Rows from block 5, named by matrix and row number. Each number is 500 + 25 x the weight over its row's rms, rounded and kept within 0 to 999. All counts start at 0. Numbers have three digits each.
# conv: 3x3 conv (model.decb.0.0.conv.weight, 256x512x3x3), inputs 468-476, a 3x3 kernel for each
conv.21:500500500500500500500500500500500500500500500500500500476473471476472470473469466500500500500500500500500500565565565565565566565565566496493491495492490491488487497496495498495493494492491570569570570570571571571572502502503501501502503503504
conv.22:502501502501500501502500501517517518517517518518518518458456455458455455456453453517517517517517517517518518541541541541541541541541542462461459462460459459457456462460457462457456460455455536536537536536537537537538504504504503503503505505505
conv.23:500500500500500500500500500500500500500500500500500500500500500500500500500500500500500500500500500500500500500500500500500500500500500500500500500500500500500500500500500500500500500500500500500500500500500500500500500500500500500500500500500
conv.24:447447447447447447447447446500500500500500500500500500518519519518519519519520520500500500500500500500500500476476476476475476476476476519519519519519519519520520523523523523523523523524524476476476476476476476476476500500500500500500500500500
conv.25:495499499497499499495498498488488488489489488488488487557557559554556557557558560500500500500500500500500500442443443442443443442442442535537538533535536536538539542543544540542539539540542456458458457457457455455455492491490496495494494494492
conv.26:462462462463463463463463463500500500500500500500500500557558560560562562561563563500500500500500500500500500475475475475475475475475475551552553552554555553555556549550551550552552551552553488487487488487487488487487500500500500498500500496500
conv.27:500500500500500500500500500500500500500500500500500500490485484489482480484478475500500500500500500500500500500500500500500500500500500494491488493488486488483481495492489494490488490487485502504506504506507504506508489489489488488488489489490
conv.28:500500500500500500500500500463462462463462463463462462536537540533538538538541542465465465465465465465465465500500500500500500500500500532534535531534535536538539529531531527530530531533533506507507506506506504504503493493493494494494494494493
conv.29:484484484484486486484486486488488488488488488488488488512513514512513514513515515480480480480480480480480480462462462462462462462462462509510511510511511510512512514514515513514515515515516467467467467467467467467466500500500500500500500500500
conv.30:467470469469473471467471470500500500500500500500500500545547549543547548548551553500500500500500500500500500454455455455455454454455454531533535530533535535537537533535536532534536535537538461461461461461461460460460495495494499499497496496494
conv.31:458458457459459458460460459500500500500500500500500500552553555559562558560563559500500500500500500500500500478482482482482482482482482548540542546547543546548544537537539542544540543544541483483483483483483484483483497498497497497495494494493
conv.32:487488488488489490487488490500500500500500500500500500510511511510511511511512512500500500500500500500500500481481481481481481481481481509509510509509509510510511510510510509510510510511511487488487487487487487487487500500500500500500500500500
conv.33:500500500500500500500500500499499499499499499499499500489486484488484483485481480500500495499500495500500495500500500500500500500500500493490488492488487488485484493491489493489488490487486511512514512513515513515516490490490489489489490490490
conv.34:479487484480493488481492488455455454456455454454453452532536537532537538536539541442441440442441441440440439453452452452452451449451451525527529525529530529533534524526528523527528527529531482481480479480478478478477475475473480479478475475473
conv.35:500500500500500500500500500499499499499499499499499500535535535534535535534535536500500500500500500500500500435435435435435435435435435528529528528529528529529529530529530529529529529529529458458458457458458458458458519516516517518517518518518
conv.36:501505506503506507500504504459459459461464463463462461553555555548552554554556558461460460462462461461460460443444443443444447441442445537539541535537539540542544541543545539541542542543546476478478476477479473476476475473473482481480478478476
conv.37:480485485484488487479485483500500500500500500500500500519521523516520522521524526479479479480480480479479478469470469469469469468468468516518519514517519519522523520521523518520522522524526444445445444444444442442441491491489496496495493493491
conv.38:494498499498501500494499499462461460462463463462461460538542545539544544544548548461460460462461460460459458451452458451454454453453453532535537533537538540543543526529531527531530532535534474475476473473472470470472477477475483482480478478475
conv.39:500500500500500500500500500500500500500500500500500500530531531531532532532533534500500500500500500500500500463464464463463464463463463527527527527528528528528528529530530529530530530531530481481481480480481480480480500500500500500500500500500
conv.40:500500500500500500500500500500500500500500500500500500523529532523531533530537539500500500500500500500500500500500500500500500500500500507511514507513516514519521507510513506511513511515517500500500500500500500500500498498497500500499498497496
conv.41:500500500500500500500500500514515515514515516515516516464460453468460454457451447500500500500500500500500500576575574575575574576575575478475472480476472473468465467464461469465462463460457549548549549548548550549550500500500500500500500500500
conv.42:500500500500500500500500500466465465466466466466466466504506507502505506505508508462461462462462462462462462500500500500500500500500500500500500500500500500500500500500500500500500500500500502502502501502502501501501473473473474474474474474474
conv.43:508507507507506506507506506531531532531532532532532533441437436441436434436432430512513513512513513513513513559558558558558558559558558452450447451448445447444441457455453457454452454452449547548548547548548548548548511512514512512513514514515
conv.44:500500500500500500500500500500500500500500500500500500500500499499499498499499498500500500500500500500500500500500500500500500500500500500500499500499499500499499500500500500500499500500499501501501501501501501501501494494495494494495495495495
conv.45:512510513510505509510506510501501502500501502502503504471468467471466466468464463500501501500501501502502502543544545544544545544545545477474472476472471472469468478476474478473471476471469547549550548550552547551552496496496494494494497497497
conv.46:500500500500500500500500500515515516515515516515516516454452449454449452448445448509509509508508509509509509545544544551548550551548551454452450452448447446443441463462460460458462456455458516515516520520516521521521550556550554554555555555556
conv.47:507506507506505504506503504519519520519519520520520521453452450453450449451448448503503503503503503503504504560566565565566560560563560461460458461458457458456455457455454457455455455454453551550548549547545547545545503503504502502503504504505
conv.48:474474473474475474475475475500500500500500500500500500546547549548551551550551552500500500500500500500500500467467467467467467467467467541542543543544545543545545538539540539540541539540541474474474474474474475474474494495488494488488494488487
conv.49:455457457456459458455457456467468467468468468467467467545546548543546547546549550472472472473472472472472472434435434435435435434435434531533534530533534534536538538539541536538539539541542451451450451451449449450448496496495499498495497494493
conv.50:499499498500500499500500500500500500500500500499499499552555557554560560557561562500500500500500500499499499442442442442442442443443442537540541538542544541544545543545546544547548545548549461459458460459458461460459497498498497498497496496496
conv.51:491487485490486485492489488551552552550551551551551552506504505509506506505502503582583583581582583582583583500500500500500500500500500505504504507504505503501502504503503506504505503501502494492492493493493495494494501501501499500499500500500
conv.52:460460459460461460461461461500500500500500500500500500555557558558561561559562562500500500500500500500500500476476476476476476476476476550552553552554555553554555548549550549551551550551552488487487488487487488488487500500500500499500500497500
conv.53:495498499498500499495499499464464463467466465465464464540543546540545545546550549463463462464463463463462461451454458453454454451453453530533535530534534536539540529531533530533533535536537474474476473473472470470469486486484492491489488488485
conv.54:485486486486487486486487486494494494494494494494494494503506507503504507504506508486486486486486486486486486472472472472472472472472472504504505503504505505505506506506506505506506506507507475475475475475475475475475500500500500500500500500500
conv.55:526526526526525525526526526500500500500500500500500500500500500500500500500500500500500500500500500500500500500500500500500500500500500500500500500500500500500500500500500500500500500500500486486486486486486486486486560560560560560560560560560
conv.56:442445440445451446446452447480480479481480479479478478523527529525531531528533534453453452453452451451450449466465464466465464465465464515519521517522523521525527517520522518522524521525526473469467472468466471469467462463462464464463460459458
conv.57:500500500500500500500500500500500500500500500500500500518525528517527530526534537500500500500500500500500500500500500500500500500500500506511515506513517514521525507511514505512515512518521501501501502502501500500500500500499500500500500499498
conv.58:500500500500500500500500500500500500500500500500500500496495494496494493494493492500500500500500500500500500513513513513513513513513513500499498499498497498497496499498497499497497498497496537538538537538538538538538500500500500500500500500500
conv.59:500500500500500500500500500500500500500500500500500500498497496498496495496495494500499499500499499499499499507508508508508508508508508500499498500498498498497496500499499500499498499498497537537538537538538537538538500500500500500500500500500
conv.60:477480474479484478477482477498498498499499498497497496519521522519523523521524525498498497499498497496496495495494493494493492493492492512515516513516517516518520513515517513516517515518519491488486488485483487484482489491489494494493490490488
conv.61:500500500500500500500500500505501501505501501505501501453450447455449449450447445500500500500500500500500500538538538538538538539539539460458457461458458456454454454453452456453453452451450535534534535534535536535536500500500500500500500500500
conv.62:495499496498501500497500499500500500500500500499499498524528531524531532529534536500500500500500500500499498496495494495494494494494493514518520514520522520525527514518520514519521518522525500500499500498496499496495489490489494494493490489487
conv.63:493494494494495495494495495500500500500500500500500500494494495494494495494495496497497497497497497497497497489489489489489489489489489496496497496497497497498498496496497496497497497497497493493493493493494493493493500500500500500500500500500
conv.64:500500500500500500500500500523523523523523523523524524444441439441437441437435437513513513513513513513513513541541541546545541546546541449447445445442441441439436451450448448446449444443446529529529533533529534534530525530530528525526529526527
conv.65:500500500500500500500500500500500500500500500500500500483478477482475474477471470500500500500500500500500500504505506505507507506507507489485483488482481483478476489486484488483482484481479505506508506507510506508510486486486484484484487486487
conv.66:500500500500500500500500500489489489489489489489489489506507507505506506506507507487487488487487487488487487500500500500500500500500500500501500500500500501501501500500500500500500500501501501501501501501501501501501487487487487487487487487487
conv.67:473477478475480479473477476500500500500500500500500499556559561553558560558562564500500500500500500500500500458459459458459459457458458546548550544547550549552553540542544538541542542544546470470470470470470468468468488488486495495492491490488
conv.68:500500500500500500500500500500500500500500500500500500491488486490484484486481480500500500500500500500500500500500500500500500500500500495492490494489488490486484494492490494491489491488487503505506504506507505506507491491491491491491492492492
conv.69:500500500500498500500499500500500500500500500500500500482478477482476475477473471500500500500500500500500500531532533532533533533533534491488486490485484485482480492489488492488487488485484552554556553556558557559559480479480477477477480479480
conv.70:497494494497493494499496496500500500500500500500500500485479477488480479479472471526527527525527526527528527555555556556557557556556556500496495500495495493488488500497496501498497496492491549548549550549551553553554500500500498499497500500500
conv.71:464467463469474469469475470500500499500499498498497496526531533528535536533538540500499499500498498497496496454453452453453452453453453517522523519525527524528530518521523519524525522526528444441439442439437443440438492492491494493492489488487
conv.72:480482478482486481481485481498498497498498497497496496522525525523526526524527527493493493494493493492492491486485484485484485485485485515517518516519520518521522513514516513515516515517518484481481482480479481480479489490489492492492489489488
conv.73:539538538537536537538536537528528529528528529529529530455454453455452452453450450513513513513513513513514514560560561561560561560560561458456455457455454455453452459458457459457456457455455550550551550550550550550551506506506505505506507507508
conv.74:437429422438433427445441437500500500500500500500500500516515513526525523518517516500500500500500500500500500488486486488486486490488488517517516523523522516516515516517516522522522517516516465460459463460459467465465494497497487489489488490491
conv.75:500500500500500500500500500500500500500500500500500500491484480494483480482473470500500500500500500500500500500500500500500500500500500501497493501495493493486483501499495501499496497491489496495495495495495498497497489489490486487487489489490
conv.76:490491491491491491490491491500500500500500500500500500507507508506507507508508509500500500500500500500500500483483483483483483483483483506506507506507507507508508507507507506507507507507508488488488488488489488488489500500500500500500500500500
conv.77:462453447461454448467461456500500500500500500500500500516512512522517516515511511500500500500500499500500500495493493495493493496495495516513514520516516514511511514512512518515515513510511477474473476473473480478478499500500495497496497499498
conv.78:501507509503509509500505505480480479484484483483483482547549552542545548546550551476475475477476476476475474456457457456456457455455455527529531523526529529532534529530532526528530530532534474475475473474474471471471486485484492492490489489487
conv.79:487487487487488488487488487489489489489489489489489489507508509507508509508509510487487487489487487487487487464464464464464466464464466501502502501502502502503503506507507506507507507507508472470469472471470469470470500500500500500500500500500
conv.80:498499500498499500497499499500500500500500500500500500551552554551553552555556557500500500500500500500500500441442445442442442441441441528529531528530531531533533534535536534535534537538539457458461457458458456457457495495494498498497496497496
conv.81:526533535528536536524530530490490489492494493493493492552554556545547550550552554500500500500500500500500500461463463461462462459460460531535536528532533534537540537538541533535536538539541486490490488490490485487488479479477487486485483483480
conv.82:500496497498492494500494496500500500500500500500500500493487484495485484486479477500500500500500500500500500507508509508509510510510511499495492500493491492486484500498495500497496497492490499499499499499499500500500497497497492492493496496496
conv.83:482490490488493492486490489478478482484483483483482482546548551542545546546547549466465465466466466465465464445445444444445444443447446530532534528532534533536538513514516511514515515517519464465464463462466460460463488486484492490488489487485
conv.84:500500500500500500500500500500500500500500500500500500492493493489490490491492491500500500500500500500500500500500500500500500500500500497497496495495494496496496498498497496496496497497497501502502501502502500500501519519519521521521521521521
conv.85:439443445444455450443454451445444443445445444443443442522527529522530532528534536426426425427427425425425424461461460462461460462461460512516519513519522519524527514518520514520522518523525496493492494492490493491489468469467472470470468467464
conv.86:447447447447447447447447447500500500500500500500500500515515515515513515515514514500500500500500500500500500477477477477477477477477477519517517517517522522519520521521521521518518521519516477477477477477477477477477500500500500500500500500500
conv.87:470473473472475474471474473476476475476476476475475475538541543538542541542545544462462461463462462461461461442442442442442442441441441527529531527531528532530532524525527525527527528530529462461461461461463460459462485485484488488487486486485
conv.88:473473472473474474473474473491491491491491491491491491512513514512513514513515515485485485485485485485484484459459459459459459459459459507508509507508509509510510511511512511512512512513513470470469470469466469466466500500500500500500500500500
conv.89:485492493487491494485489488473473473472471473470470472542545547540541543545545547463459462461460460460459462443450449446447446445445445531534536530533533535537537530531533530532532534535535469473473469470473467468467492492490496496495494494492
conv.90:464468464468473469467473468496496495497496495494494493524528530524531532529535536490490489491490489489488487463462461462462461462461461516519522517522524522527529515518521516520522520524525479476474477474472476474472489490489493493492488488487
conv.91:493494493494497495494497495500500499500500500499499499518521523520525526523527528481480479480479479479479478499499498499498498499498498510512514511515517515518519509511512509513514512514516495493492494492491494492491499499498499499498497497496
conv.92:466466466466466466466466466500500500500500500500500500517517517517517517518518518500500500500500500500500500474474477474477477476477477520521521520521521521522522521521521520521521521521522478478478478478478478478478500500500500500500500500500
conv.93:505513517507515518506512513500500500500500500500500500521525528513517521521525529500500500500500500500500500474476476474476476473474474495497497494498497498500501496498497494497497498500499502503503502503503501501501488487486495493492491490488
conv.94:500500500500500500500500500500500500500500500500500500517522525516524526523529531496495494496495495494494493500500500500500500500500500506510513506511514512517520507510513506511513511515517500500500500500500500500500493493491497496494493492490
conv.95:514512513513511512513511512530530530530530530530531531442439436442437435437433431513513513513513513513513514557557558558557557558557557455452451454451449450447446454452451454452450451449447552552553551553553552553553512512512511511512512513514
conv.96:447450448450454452448452450484483483486485485484484483550553556549554555554558559494494493495494494493493492445445445444444444444444444541545547540545546545548551540542544539543544543546547461460459460460459459458461486487485490490489487487486
conv.97:516514515514513513517515516531530531530531531531531532440437435441436434436432431518513513512512513518513513556555556556556556556556556449447445449445444444442440454452450455452450452449448546546546545546547550550551509510510509509510510511512
conv.98:501500500500498499501499500500500500500500500500500500496493489497492489491487484500500500500500500500500500504504504504504504506505505500499496500497495496493490500500497500499497498496493508508509508509509511509510498498499496496497497497498
conv.99:494494494494495495494495495500500500500500500500500500496496497495496497497498498500500500500500500500500500477477477477477477477477477498498499498498499499499500498499499498499499499499500479479479479479479479479479500500500500500500500500500
conv.100:499500500500500500500500500473472472473473473472472471514517519514518519517521523448447447448447447447446446500500500500500500500500500507509511507511512511514515507510511507510511510513514501501500501500500500500500494494493497496496494494493
conv.101:489490490490490491490491490498498498498498498498498498500500500499500500500500500492492492492492492492492492475476476476476476476476476500500500500500500500500501500500500500500500500501501479480480480481480480480480500500500500500500500500500
conv.102:466466466467467467466467467502502502502502505505505504521522522521522522522522522500500500500500500500500500475475475475475474475475474525525525525525525525525526525525525525525525526526526472472472472472472472472472500500500500500500500500500
conv.103:483487483487493487485491486499499499500499498498497498521526527522528529526531533487486486487486486485485484500500500500499499499499498513517519514519520519523525513516518513517519517520522500500499500499497499497496482484480488485484483481479
conv.104:477481479481489484479488483500499498500499499498497496524528530524531532529534535500499498500499498498497496478477476477476476477476475516520522517522524522526528516519521516520522520523524496493491494491489492490488483484484489488488483484482
conv.105:500500500500500500500500500476476476475476476476476476552552552552552552552552552481481481481481481481481481451451451451451454450454454546546546547546546546546546548548547548548548548548548458457461458461461458461461500500500500500500500500500
conv.106:500500500500500500500500500500500500500500500500500500486481478485476475478471469500500500500500500500500500500500500500500500500500500493489486492485483485480477494490487493487485488483481500500500500500500500500500484483484482482483485485486
conv.107:501500500500500500501500500517517517517517517517517518443441444446442441442439437506506506506506506506506506536536532536536536537536536447446449448446445445442441448447451450448447447446444523519519523523523524523524525525525523523524524524525
conv.108:500500500500498500500499500500500500500500500500500500472465463473461461463453453500500500500500500500500500500500500500500500500500500480475472480472471470463461481476473481473472474467465499499500499499500500500500509508510501504502507508507
conv.109:486488488488488488487488488500500500500500500500500500495495496495495496496496497498498498499498498498498498477477477477477477477477477497497498497497498498498499498498499498498499499499500481482482482482482481482482500500500500500500500500500
conv.110:510508509508507507509507508511511507511511507511512508433430427434428427429424423500500500500500500500500500541541541541541541542542542446444443448444441443440438448446444449445444445442441527527528527527528528528529500500500500500500500500500
conv.111:479482482481485485480484483497497496498498497497496496517522524515523525522528531497497496498497497496495495432433432432433433431432431504507510503509511510515517505508510504508510509513515444445444444444443442442441493493491497496495493493491
conv.112:500500500500500500500500500498498498498498498498499499487483481486480479482477476500500500500500500500500500500500500500500500500500500491488486490485484486482480491488487491487485487484483517520521518520522518520522487487488486486487488488488
conv.113:504504504504502503504503504525526526525526526526527527462460459461458458459456456515515515515515515516516516553554554554554554554554554463461460462459459460458457463461460462460459461459458543543544544544545544544545505505505504504504506506506
conv.114:492493493493494493493494493499499499499499499499499499495496496495496496496497497495495495495495495495495495489489489489489489489489489497497498497498498498498499497497497497497497497498498490491490491491490490490490500500500500500500500500500
conv.115:460464464462466465459463462473473473474474473473475474550551554550553552553556557478478477479478478477477477437438437437437437436437438541543542539542544543546548545546546545547548548549551457458457457457460455455459481482480487486485483484482
conv.116:474462462467455457474463466469470471467469469470471472495488482501489485488479474443427428441426426444428429493492492493492492496495495504501498504500499499492487504501500504501501500499495473470472473472473480476482474474475461461462467466468
conv.117:500500500500500500500500500481481481481481481481481481503504504501502502503504503472472471471471471472471471500500500500500500500500500500500500500500500500500500500500500500500500500500500502503503502502503501502502500500500500500500500500500
conv.118:450438435447435433456445444500500500500500500500500500507502497511504503502498493435438418433439419438425424490487487489487487491489489509505507511505506504500501507504505511505506504500501469466467469467468476474474500500500499500498500500500
conv.119:464464463464465464464465465500500500500500500500500500553554555555556557556558558500500500500500500500500500476476476476476476476476476548549550549551551550551552545546547546547548547547548487487487487486486487487487500500500500500500500500497
conv.120:445447446447450449446449447477477476478477477476476475543546548542547548547550551500499499500500500500500500443444444444444444443443446537539541536540541541544545538540542537540542540543544457457456456456459456455458495495494498498497496496495
conv.121:462465459465476472471476472464464464465466465464465464523528530524532533530535537443443443444445444443444443500499499500499498499499498515520522517524525523528530514518520515520522519523525495493491494491490493491490447447446448447448444444443
conv.122:500500500500500500500500500500500500500500500500500500522528532522533535531539541500500500500500500500500500500500500500500500500500500507511515508515517515521524508512515508514516514518521500500500500500500500500500499499498500500500498498496
conv.123:474476474476480476476483481473473473474473473473472471520524526522528529526531532448448454448448453447453452500499498499498498499498498513516519515519521519523525513516518514518519517520522493491490492490488491489488460460459460460459458458457
conv.124:470472469473480476476480476471471470471471470470469469519523524520526526524528529480480479480480479479478478498497497497497496497497496513516518514518520518521523512514516512516517515518519491489488490487486489487485475477475478478477475475473
conv.125:483483483483484484483484484500500500500500500500500500501502502500502502502503504500500500500500500500500500460460460460460460463464460500500500500500501501502502500500500500500500500501501462462462462462462462462461500500500500500500500500500
conv.126:500500500500500500500500500500500500500500500500500500483480481475471472476472473500500500500500500500500500518518519517518518517517517487485484482479479483481480488486485483481481484482482564567567564565566561562563500500500500500500500500500
conv.127:502500502500500500501500500500500500500500500500501501489486484488483483485481480500500500500500500500501501503504505504505506504505506492489488491487486487484483492490488492489487489486485517519520518521523520522523477476477475475475478477478
conv.128:464464464465465465465465465500500500500500500500500500549551552551553553552554555500500500500500500500500500482481481481481482481482482545546547546548548547548549543543544543544545544545545492491491491491491492491491500500500500500500500500496
conv.129:477477477477479479477480479494494494494494494494494494500500500500500500500501501490490490490490490490490490470471471471472471471471471503503503502503504503504505502503503502503503503504504475476476476476476476476475500500500500500500500500500
conv.130:500500500500500500500500500500500500500500500500500500500499498500498498498495495500500500500500500500500500550549549550548548550549549500500500500500500500500500500500500500500500500500500508506506507504505508506506500500500500500500500500500
conv.131:502501501501500500500500500520521521521521522521522522453451451453450450451448447503503504503503504504504505560559560560559560560560560458456455457455453454452451456455454456454453455453452552550550549550548550550548503503503502502503504504505
conv.132:500500500500500500500500500456456455456456456455455455514518519517523520522526524455455455456455455455455455500500500500500500500500500503506507506510510509513514504506507503507507507509510500500500500500500500500500467467467462462462461461461
conv.133:500500500500500500500500500500500500500500500500500500486481479485478476479473472500500493500500493500494494500500500500500500500500500492488486491485483485480478492489486492487485487484481511513514511513515512514516487487488486486486488488489
conv.134:461461468462462462462462462500500500500500500500500500539540541541543544542543545500500500500500500500500500472472477472472471472472472536537538537538539538539539534534535535536537535536537479483483479478478479478478488488488488488488487485487
conv.135:501500502500498500500498500500500500500500500500500501480476474478472471474469468500500500500500500500501501548549549548549550549549550484480478482477476478474472486483481485481479482479477516516517515516518516517518512511512509509510513513515
conv.136:500500500500499500500500500500500500500500500500500500488484482487481480482477476500500500500500500500500500528529530529529530529530530493490488493488486488484482494491489493489488490487485547549550548550552547552554488488488486486487488488489
conv.137:500500500500500500500500500500500500500500500500500500489487485489484483486482480500500500500500500500500500500500500500500500500500500493491489493489488489486484493491489493490489491488487514515517515517518516518519498498498497497497498498498
conv.138:500502502501503503500501501500500500500500500500500500561564567558562564565568570500500500500500500500500500459460450459460460459459459539541543536539541542544545534535537530533535535537539470470471470470470468468468488488486495495493492492489
conv.139:516512515513508512514509513502503503502503503503504504472470469472468468469466465504504503504505503505506504544545545545545545545545546467465464467464463463461460470468467470467466467465464528529530529531532530532533511511511508509509512512513
conv.140:479481480481483482480483481483483483483483483483483482549551552549552553552554555480480479480480480479479479445448448448448448447448447540541542539542543542544545543544545542545545544545547457456456456456455456455455499499498500500500499499498
conv.141:465458452464459454469464461500500500500500500500500500520517515528526522521517517500500500500500500500500500490488487490488487492490490518517515526524522517515513515515513523522520515515513472468468471469469476474474500500500498499498499500499
conv.142:481486487483488488480484484463463462468467467467466465564566564561559560564561563467467466469468467467466466441442441441442441440441440541542544537539540542543545544546548541543545546547549476477476475476476472473473480479476487484483484480479
conv.143:509508509508507508508507508529529526529529526529530527458457457460456456457454453516516516516516516517516517561561561562561561561561561466464463465463461463460459463461459462460459460458458551551552551551552551551552502502503501502502503503504
conv.144:458458458459459458459459459500500500500500500500500500553555556555557558557558559500500500500500500500500500476476476476476476476476476548549550549550551550551552546547548547548549548548549488487487488487487488487487500500500500500500500500496
conv.145:503502503501500501502500501500500500500500500500500500484480479483477476479474473500500500500500500500500500517518518518518519518519519488485483487483481483479478488485484488484482485482480549552554551554557551554556483488489487487487489489490
conv.146:500500500500500500500500500500500500500500500500500500550552553553557557555559559500500500500500500500500500464463463464463463464464464538541542541544545543545546543545546545547548546548549472470470471470470472471471499499498498498498497497497
conv.147:498500500500502502497500500475471471473472472475472472539540543536538538539540540440440439441441441440440440455456456455451451454449455516518519514517518518521522542541542539539541541542543482483482482482484480480481487487485492492491489489487
conv.148:500500500500500500500500500495495495496496496496496496520520521518518519519517518488488488488488488488488487439439439439439439438438439508508509507507508508508508519519519518516516519517517468469469469468469468468468500500500500500500500500500
conv.149:456459459458462461455460458461461461463463462461464463551554554549553555554557558475475474476475475474474474439439439439439439438438442539541543537540542542544546544545547542545546545548549455456455455455458454457456481482480486486485483484482
conv.150:484478475483479477486483481500500500500500500500500500514511511519515516515511511543543536542544535543545536500500500500500500500500500509507508511509509507506506506505506509507508506505505495494493495494493496496495500500500499499498499500499
conv.151:500500500500500500500500500500500500500500500500500500492486484492482481484476474500500500500500500500500500500500500500500500500500500499494491498490488490484481499495492499493491493489486500500500500500500500500500488488488487487487488488489
conv.152:537534537534529533534529533500500500500500500500501501474471471473469469470466466500500500500500500501501501566567567566567568567567568471468466470467465467464462479475474477474473475472471527530531530531532530531532512511512509509510513513515
conv.153:473477478474478479472476476500500500500500500500500500551553555548550552552554555500500500500500500500500500437438438438439439437438438532533535529531532534536536536536538532534536536537539464465465464465465463464464494494492499499498497497495
conv.154:474478478476481480474478476466466466467467466466466465548550551548549550551552553452452451453452452451451450445447447446447449446446449536538540537540540541543543533534536533535535535537537468468467467467468466467467482481480487485484484482481
conv.155:494497495497501499496500497500500499500500499499498497521525526521527528525530532500500500500500500499498497497496496496496495496495495514518520515520522519524526514517519514518520517521522500500499500498497499498496489490489494493492489489487
conv.156:501501500501500500501500500500500500500500500500500500500500497500499497498496493500500500500500500500500500500500500500500500500500500500500500500500499500498496500500500500500499500499498499498499499498499500500500497497498496496497497497498
conv.157:483484484484485484484484485500500500500500500499499499498499499498499499500500500500500500500500500500500500473473473473473473473473473500500500499500500500500500500500500500500500500500500477477477477477477477477477500500500500500500500500500
conv.158:500500500500499500500500500500500500500500500500500500479469467480466467469457456500500500500500500500500500500500500500500500500500500492485483492481481481471470495489487496488487488481479500500500500500500500500500514513513506508507514514514
conv.159:473474473474474474474474474493493492493492492492492492564566568566570571569572572500500500500500500500500500470470470470470470470470470556558560557560561559562563553556557555557558556559559481480480480480479480480479497497497497497497496497496
conv.160:470471468472474471472474473500500500500500500500500499526530532528534535532537538500500500500500500500500500434434433434433433434433433516519521517522523521524526517520522518522523521523525431429428430428429432430429496496496498497497495495494
conv.161:500500500500500500500500500500500500500500500500500500513509511519512515512507510500500500500500500500500500527523523526523524529527527511507510515510513509505507510507508514511513509506507505500500506500500514509511506509511500501501503505505
conv.162:506505507505502504505502505500500500500500500500501501489486485488484484486483482500500500500500500500501501502503503503503504503503504491489488490487486488485484491489488491488487489487486505507508506508509507508509491490491489489490491491492
conv.163:499500500499500500499500500471471471472471471471471470557560561556559561560562563460460459460460460460459459455455459456459459455458459539541543539542543542545546540542543539541543542544545464467467464468468467467466497497496499499498497497496
conv.164:500500500500500500500500500500500500500500500500500500476473470477471469472467465500500500500500500500500500554554554554554554555554555484481479484480478479476474488486484489486484485483481554556557553553554554555555500500500500500500500500501
conv.165:486488487487489488487488488482482482482482482482482482526527528526528528528529530472472472472472474474474474455455455455455455455455455516517518516517518518519520519520521519520521520522522463463463463463463463462464500500500500500500500500500
conv.166:505505506504503505504503504500500500500500500500500500486484483485481481483479479500500500500500500500500500502503504503504504503504504490487486489485484486483481489487486489486485487484483525528529527530532527530531493492493492492492494493494
conv.167:500500500500500500500500500463463463464463463463463463517521522518523523522526527453453458453453459453453458500500500500500500500500500509511513509513514513517518505507508505508509508511511500500500500500500500500500484484484487475485486481481
conv.168:502502502505504501505501502520520520519520520520520520447445443445442445441438441508508508507507508508508508537537537542542537542542538452450448448445448444442440454452451450448452448446449522522522526526522527527523534534534532532532533533533
conv.169:503501503501500500501500501500500500500500500500501501463459458462457456458454453500500500500500500501502502561562562561562562562562562474471469473469467469466464478476474478474473475472471558559561559560561556557558501501501500500500502501502
conv.170:500500500500500500500500500500500500500500500500500500488485483487483482484480479500500498500500498500500498500500500500500500500500500492489487491487486488485483492490488492488487489486485520522523521523525522524525497496497493493494494494495
conv.171:500500500500500500500500500500500500500500500500500500500500501500501501501502503500500500500500500500500500467467467467468468471471468500500500500500500500501501500500500500500500500500501485485485485485485484484484500500500500500500500500500
conv.172:500500500500500500500500500527527524527527527527528528445443440443439442439436438516516512516516516516516517544544544549549544549544544450448446446443446442439442452451449449447450445444447529528529532529529533529530534539539537534537538535539
conv.173:466469469468471471466469468451451450452452451451450450544544546541545547546548550455455454458458457457457456441441441441441444440440443530532534529532533533535537537539538535537538537540541470471470470472471468470469474474473478478477475476474
conv.174:500500500500500500500500500527527527527527528527528528448444442447442440442438436506506507506506507507507507564564564564563563564563563454452450454451449450447445454453451455452450452449447549549549549549549549549550501502503500503504503504505
conv.175:462464461464467464464468470456456455457457456456456455521526528522529530527532534436436435437437443436436443500500499500499499500499499514518520515521523520525527513516518514518520517521523495493492494492490494492490446446446446446445443443442
conv.176:469474474472476476469473472469469468470470469469472471565567570561565566565567569479478478480479479479478477436437437436436436435435435541543545538537538544540543546547550543545546547549550468469469468469468465466466485485484492490486489487483
conv.177:456456456457457456457457457500500500500500500500500500551553554554555556555556557500500500500500500500500500477477477478477477478478478547548549548549550549550551544545546545546547546546547489489489489489489489489489500500500500496496500493495
conv.178:473475474475480477475480477468468467469469467467467466523527529523530531528534535449450449450450449448448448481481484481484484480484483513517519514520522520524527513517519514519521518522524499497496498496494496495494475475474478477476474474472
conv.179:498495495496492492497493494500500500500500500500500500491486483494485483485478476500500500500500500500500500500500500500500500500500500500498495500497495495490488500500497500500498498495493498498498498498498499499499500501501500500500500501501
conv.180:500500500500500500500500500500500500500500500500501501460456455459454453455451450500500500500500501501502502560560561560560561560561561472469467471467466468465463476473471475472470472470468551551553551552553548552553509509510507507508510510512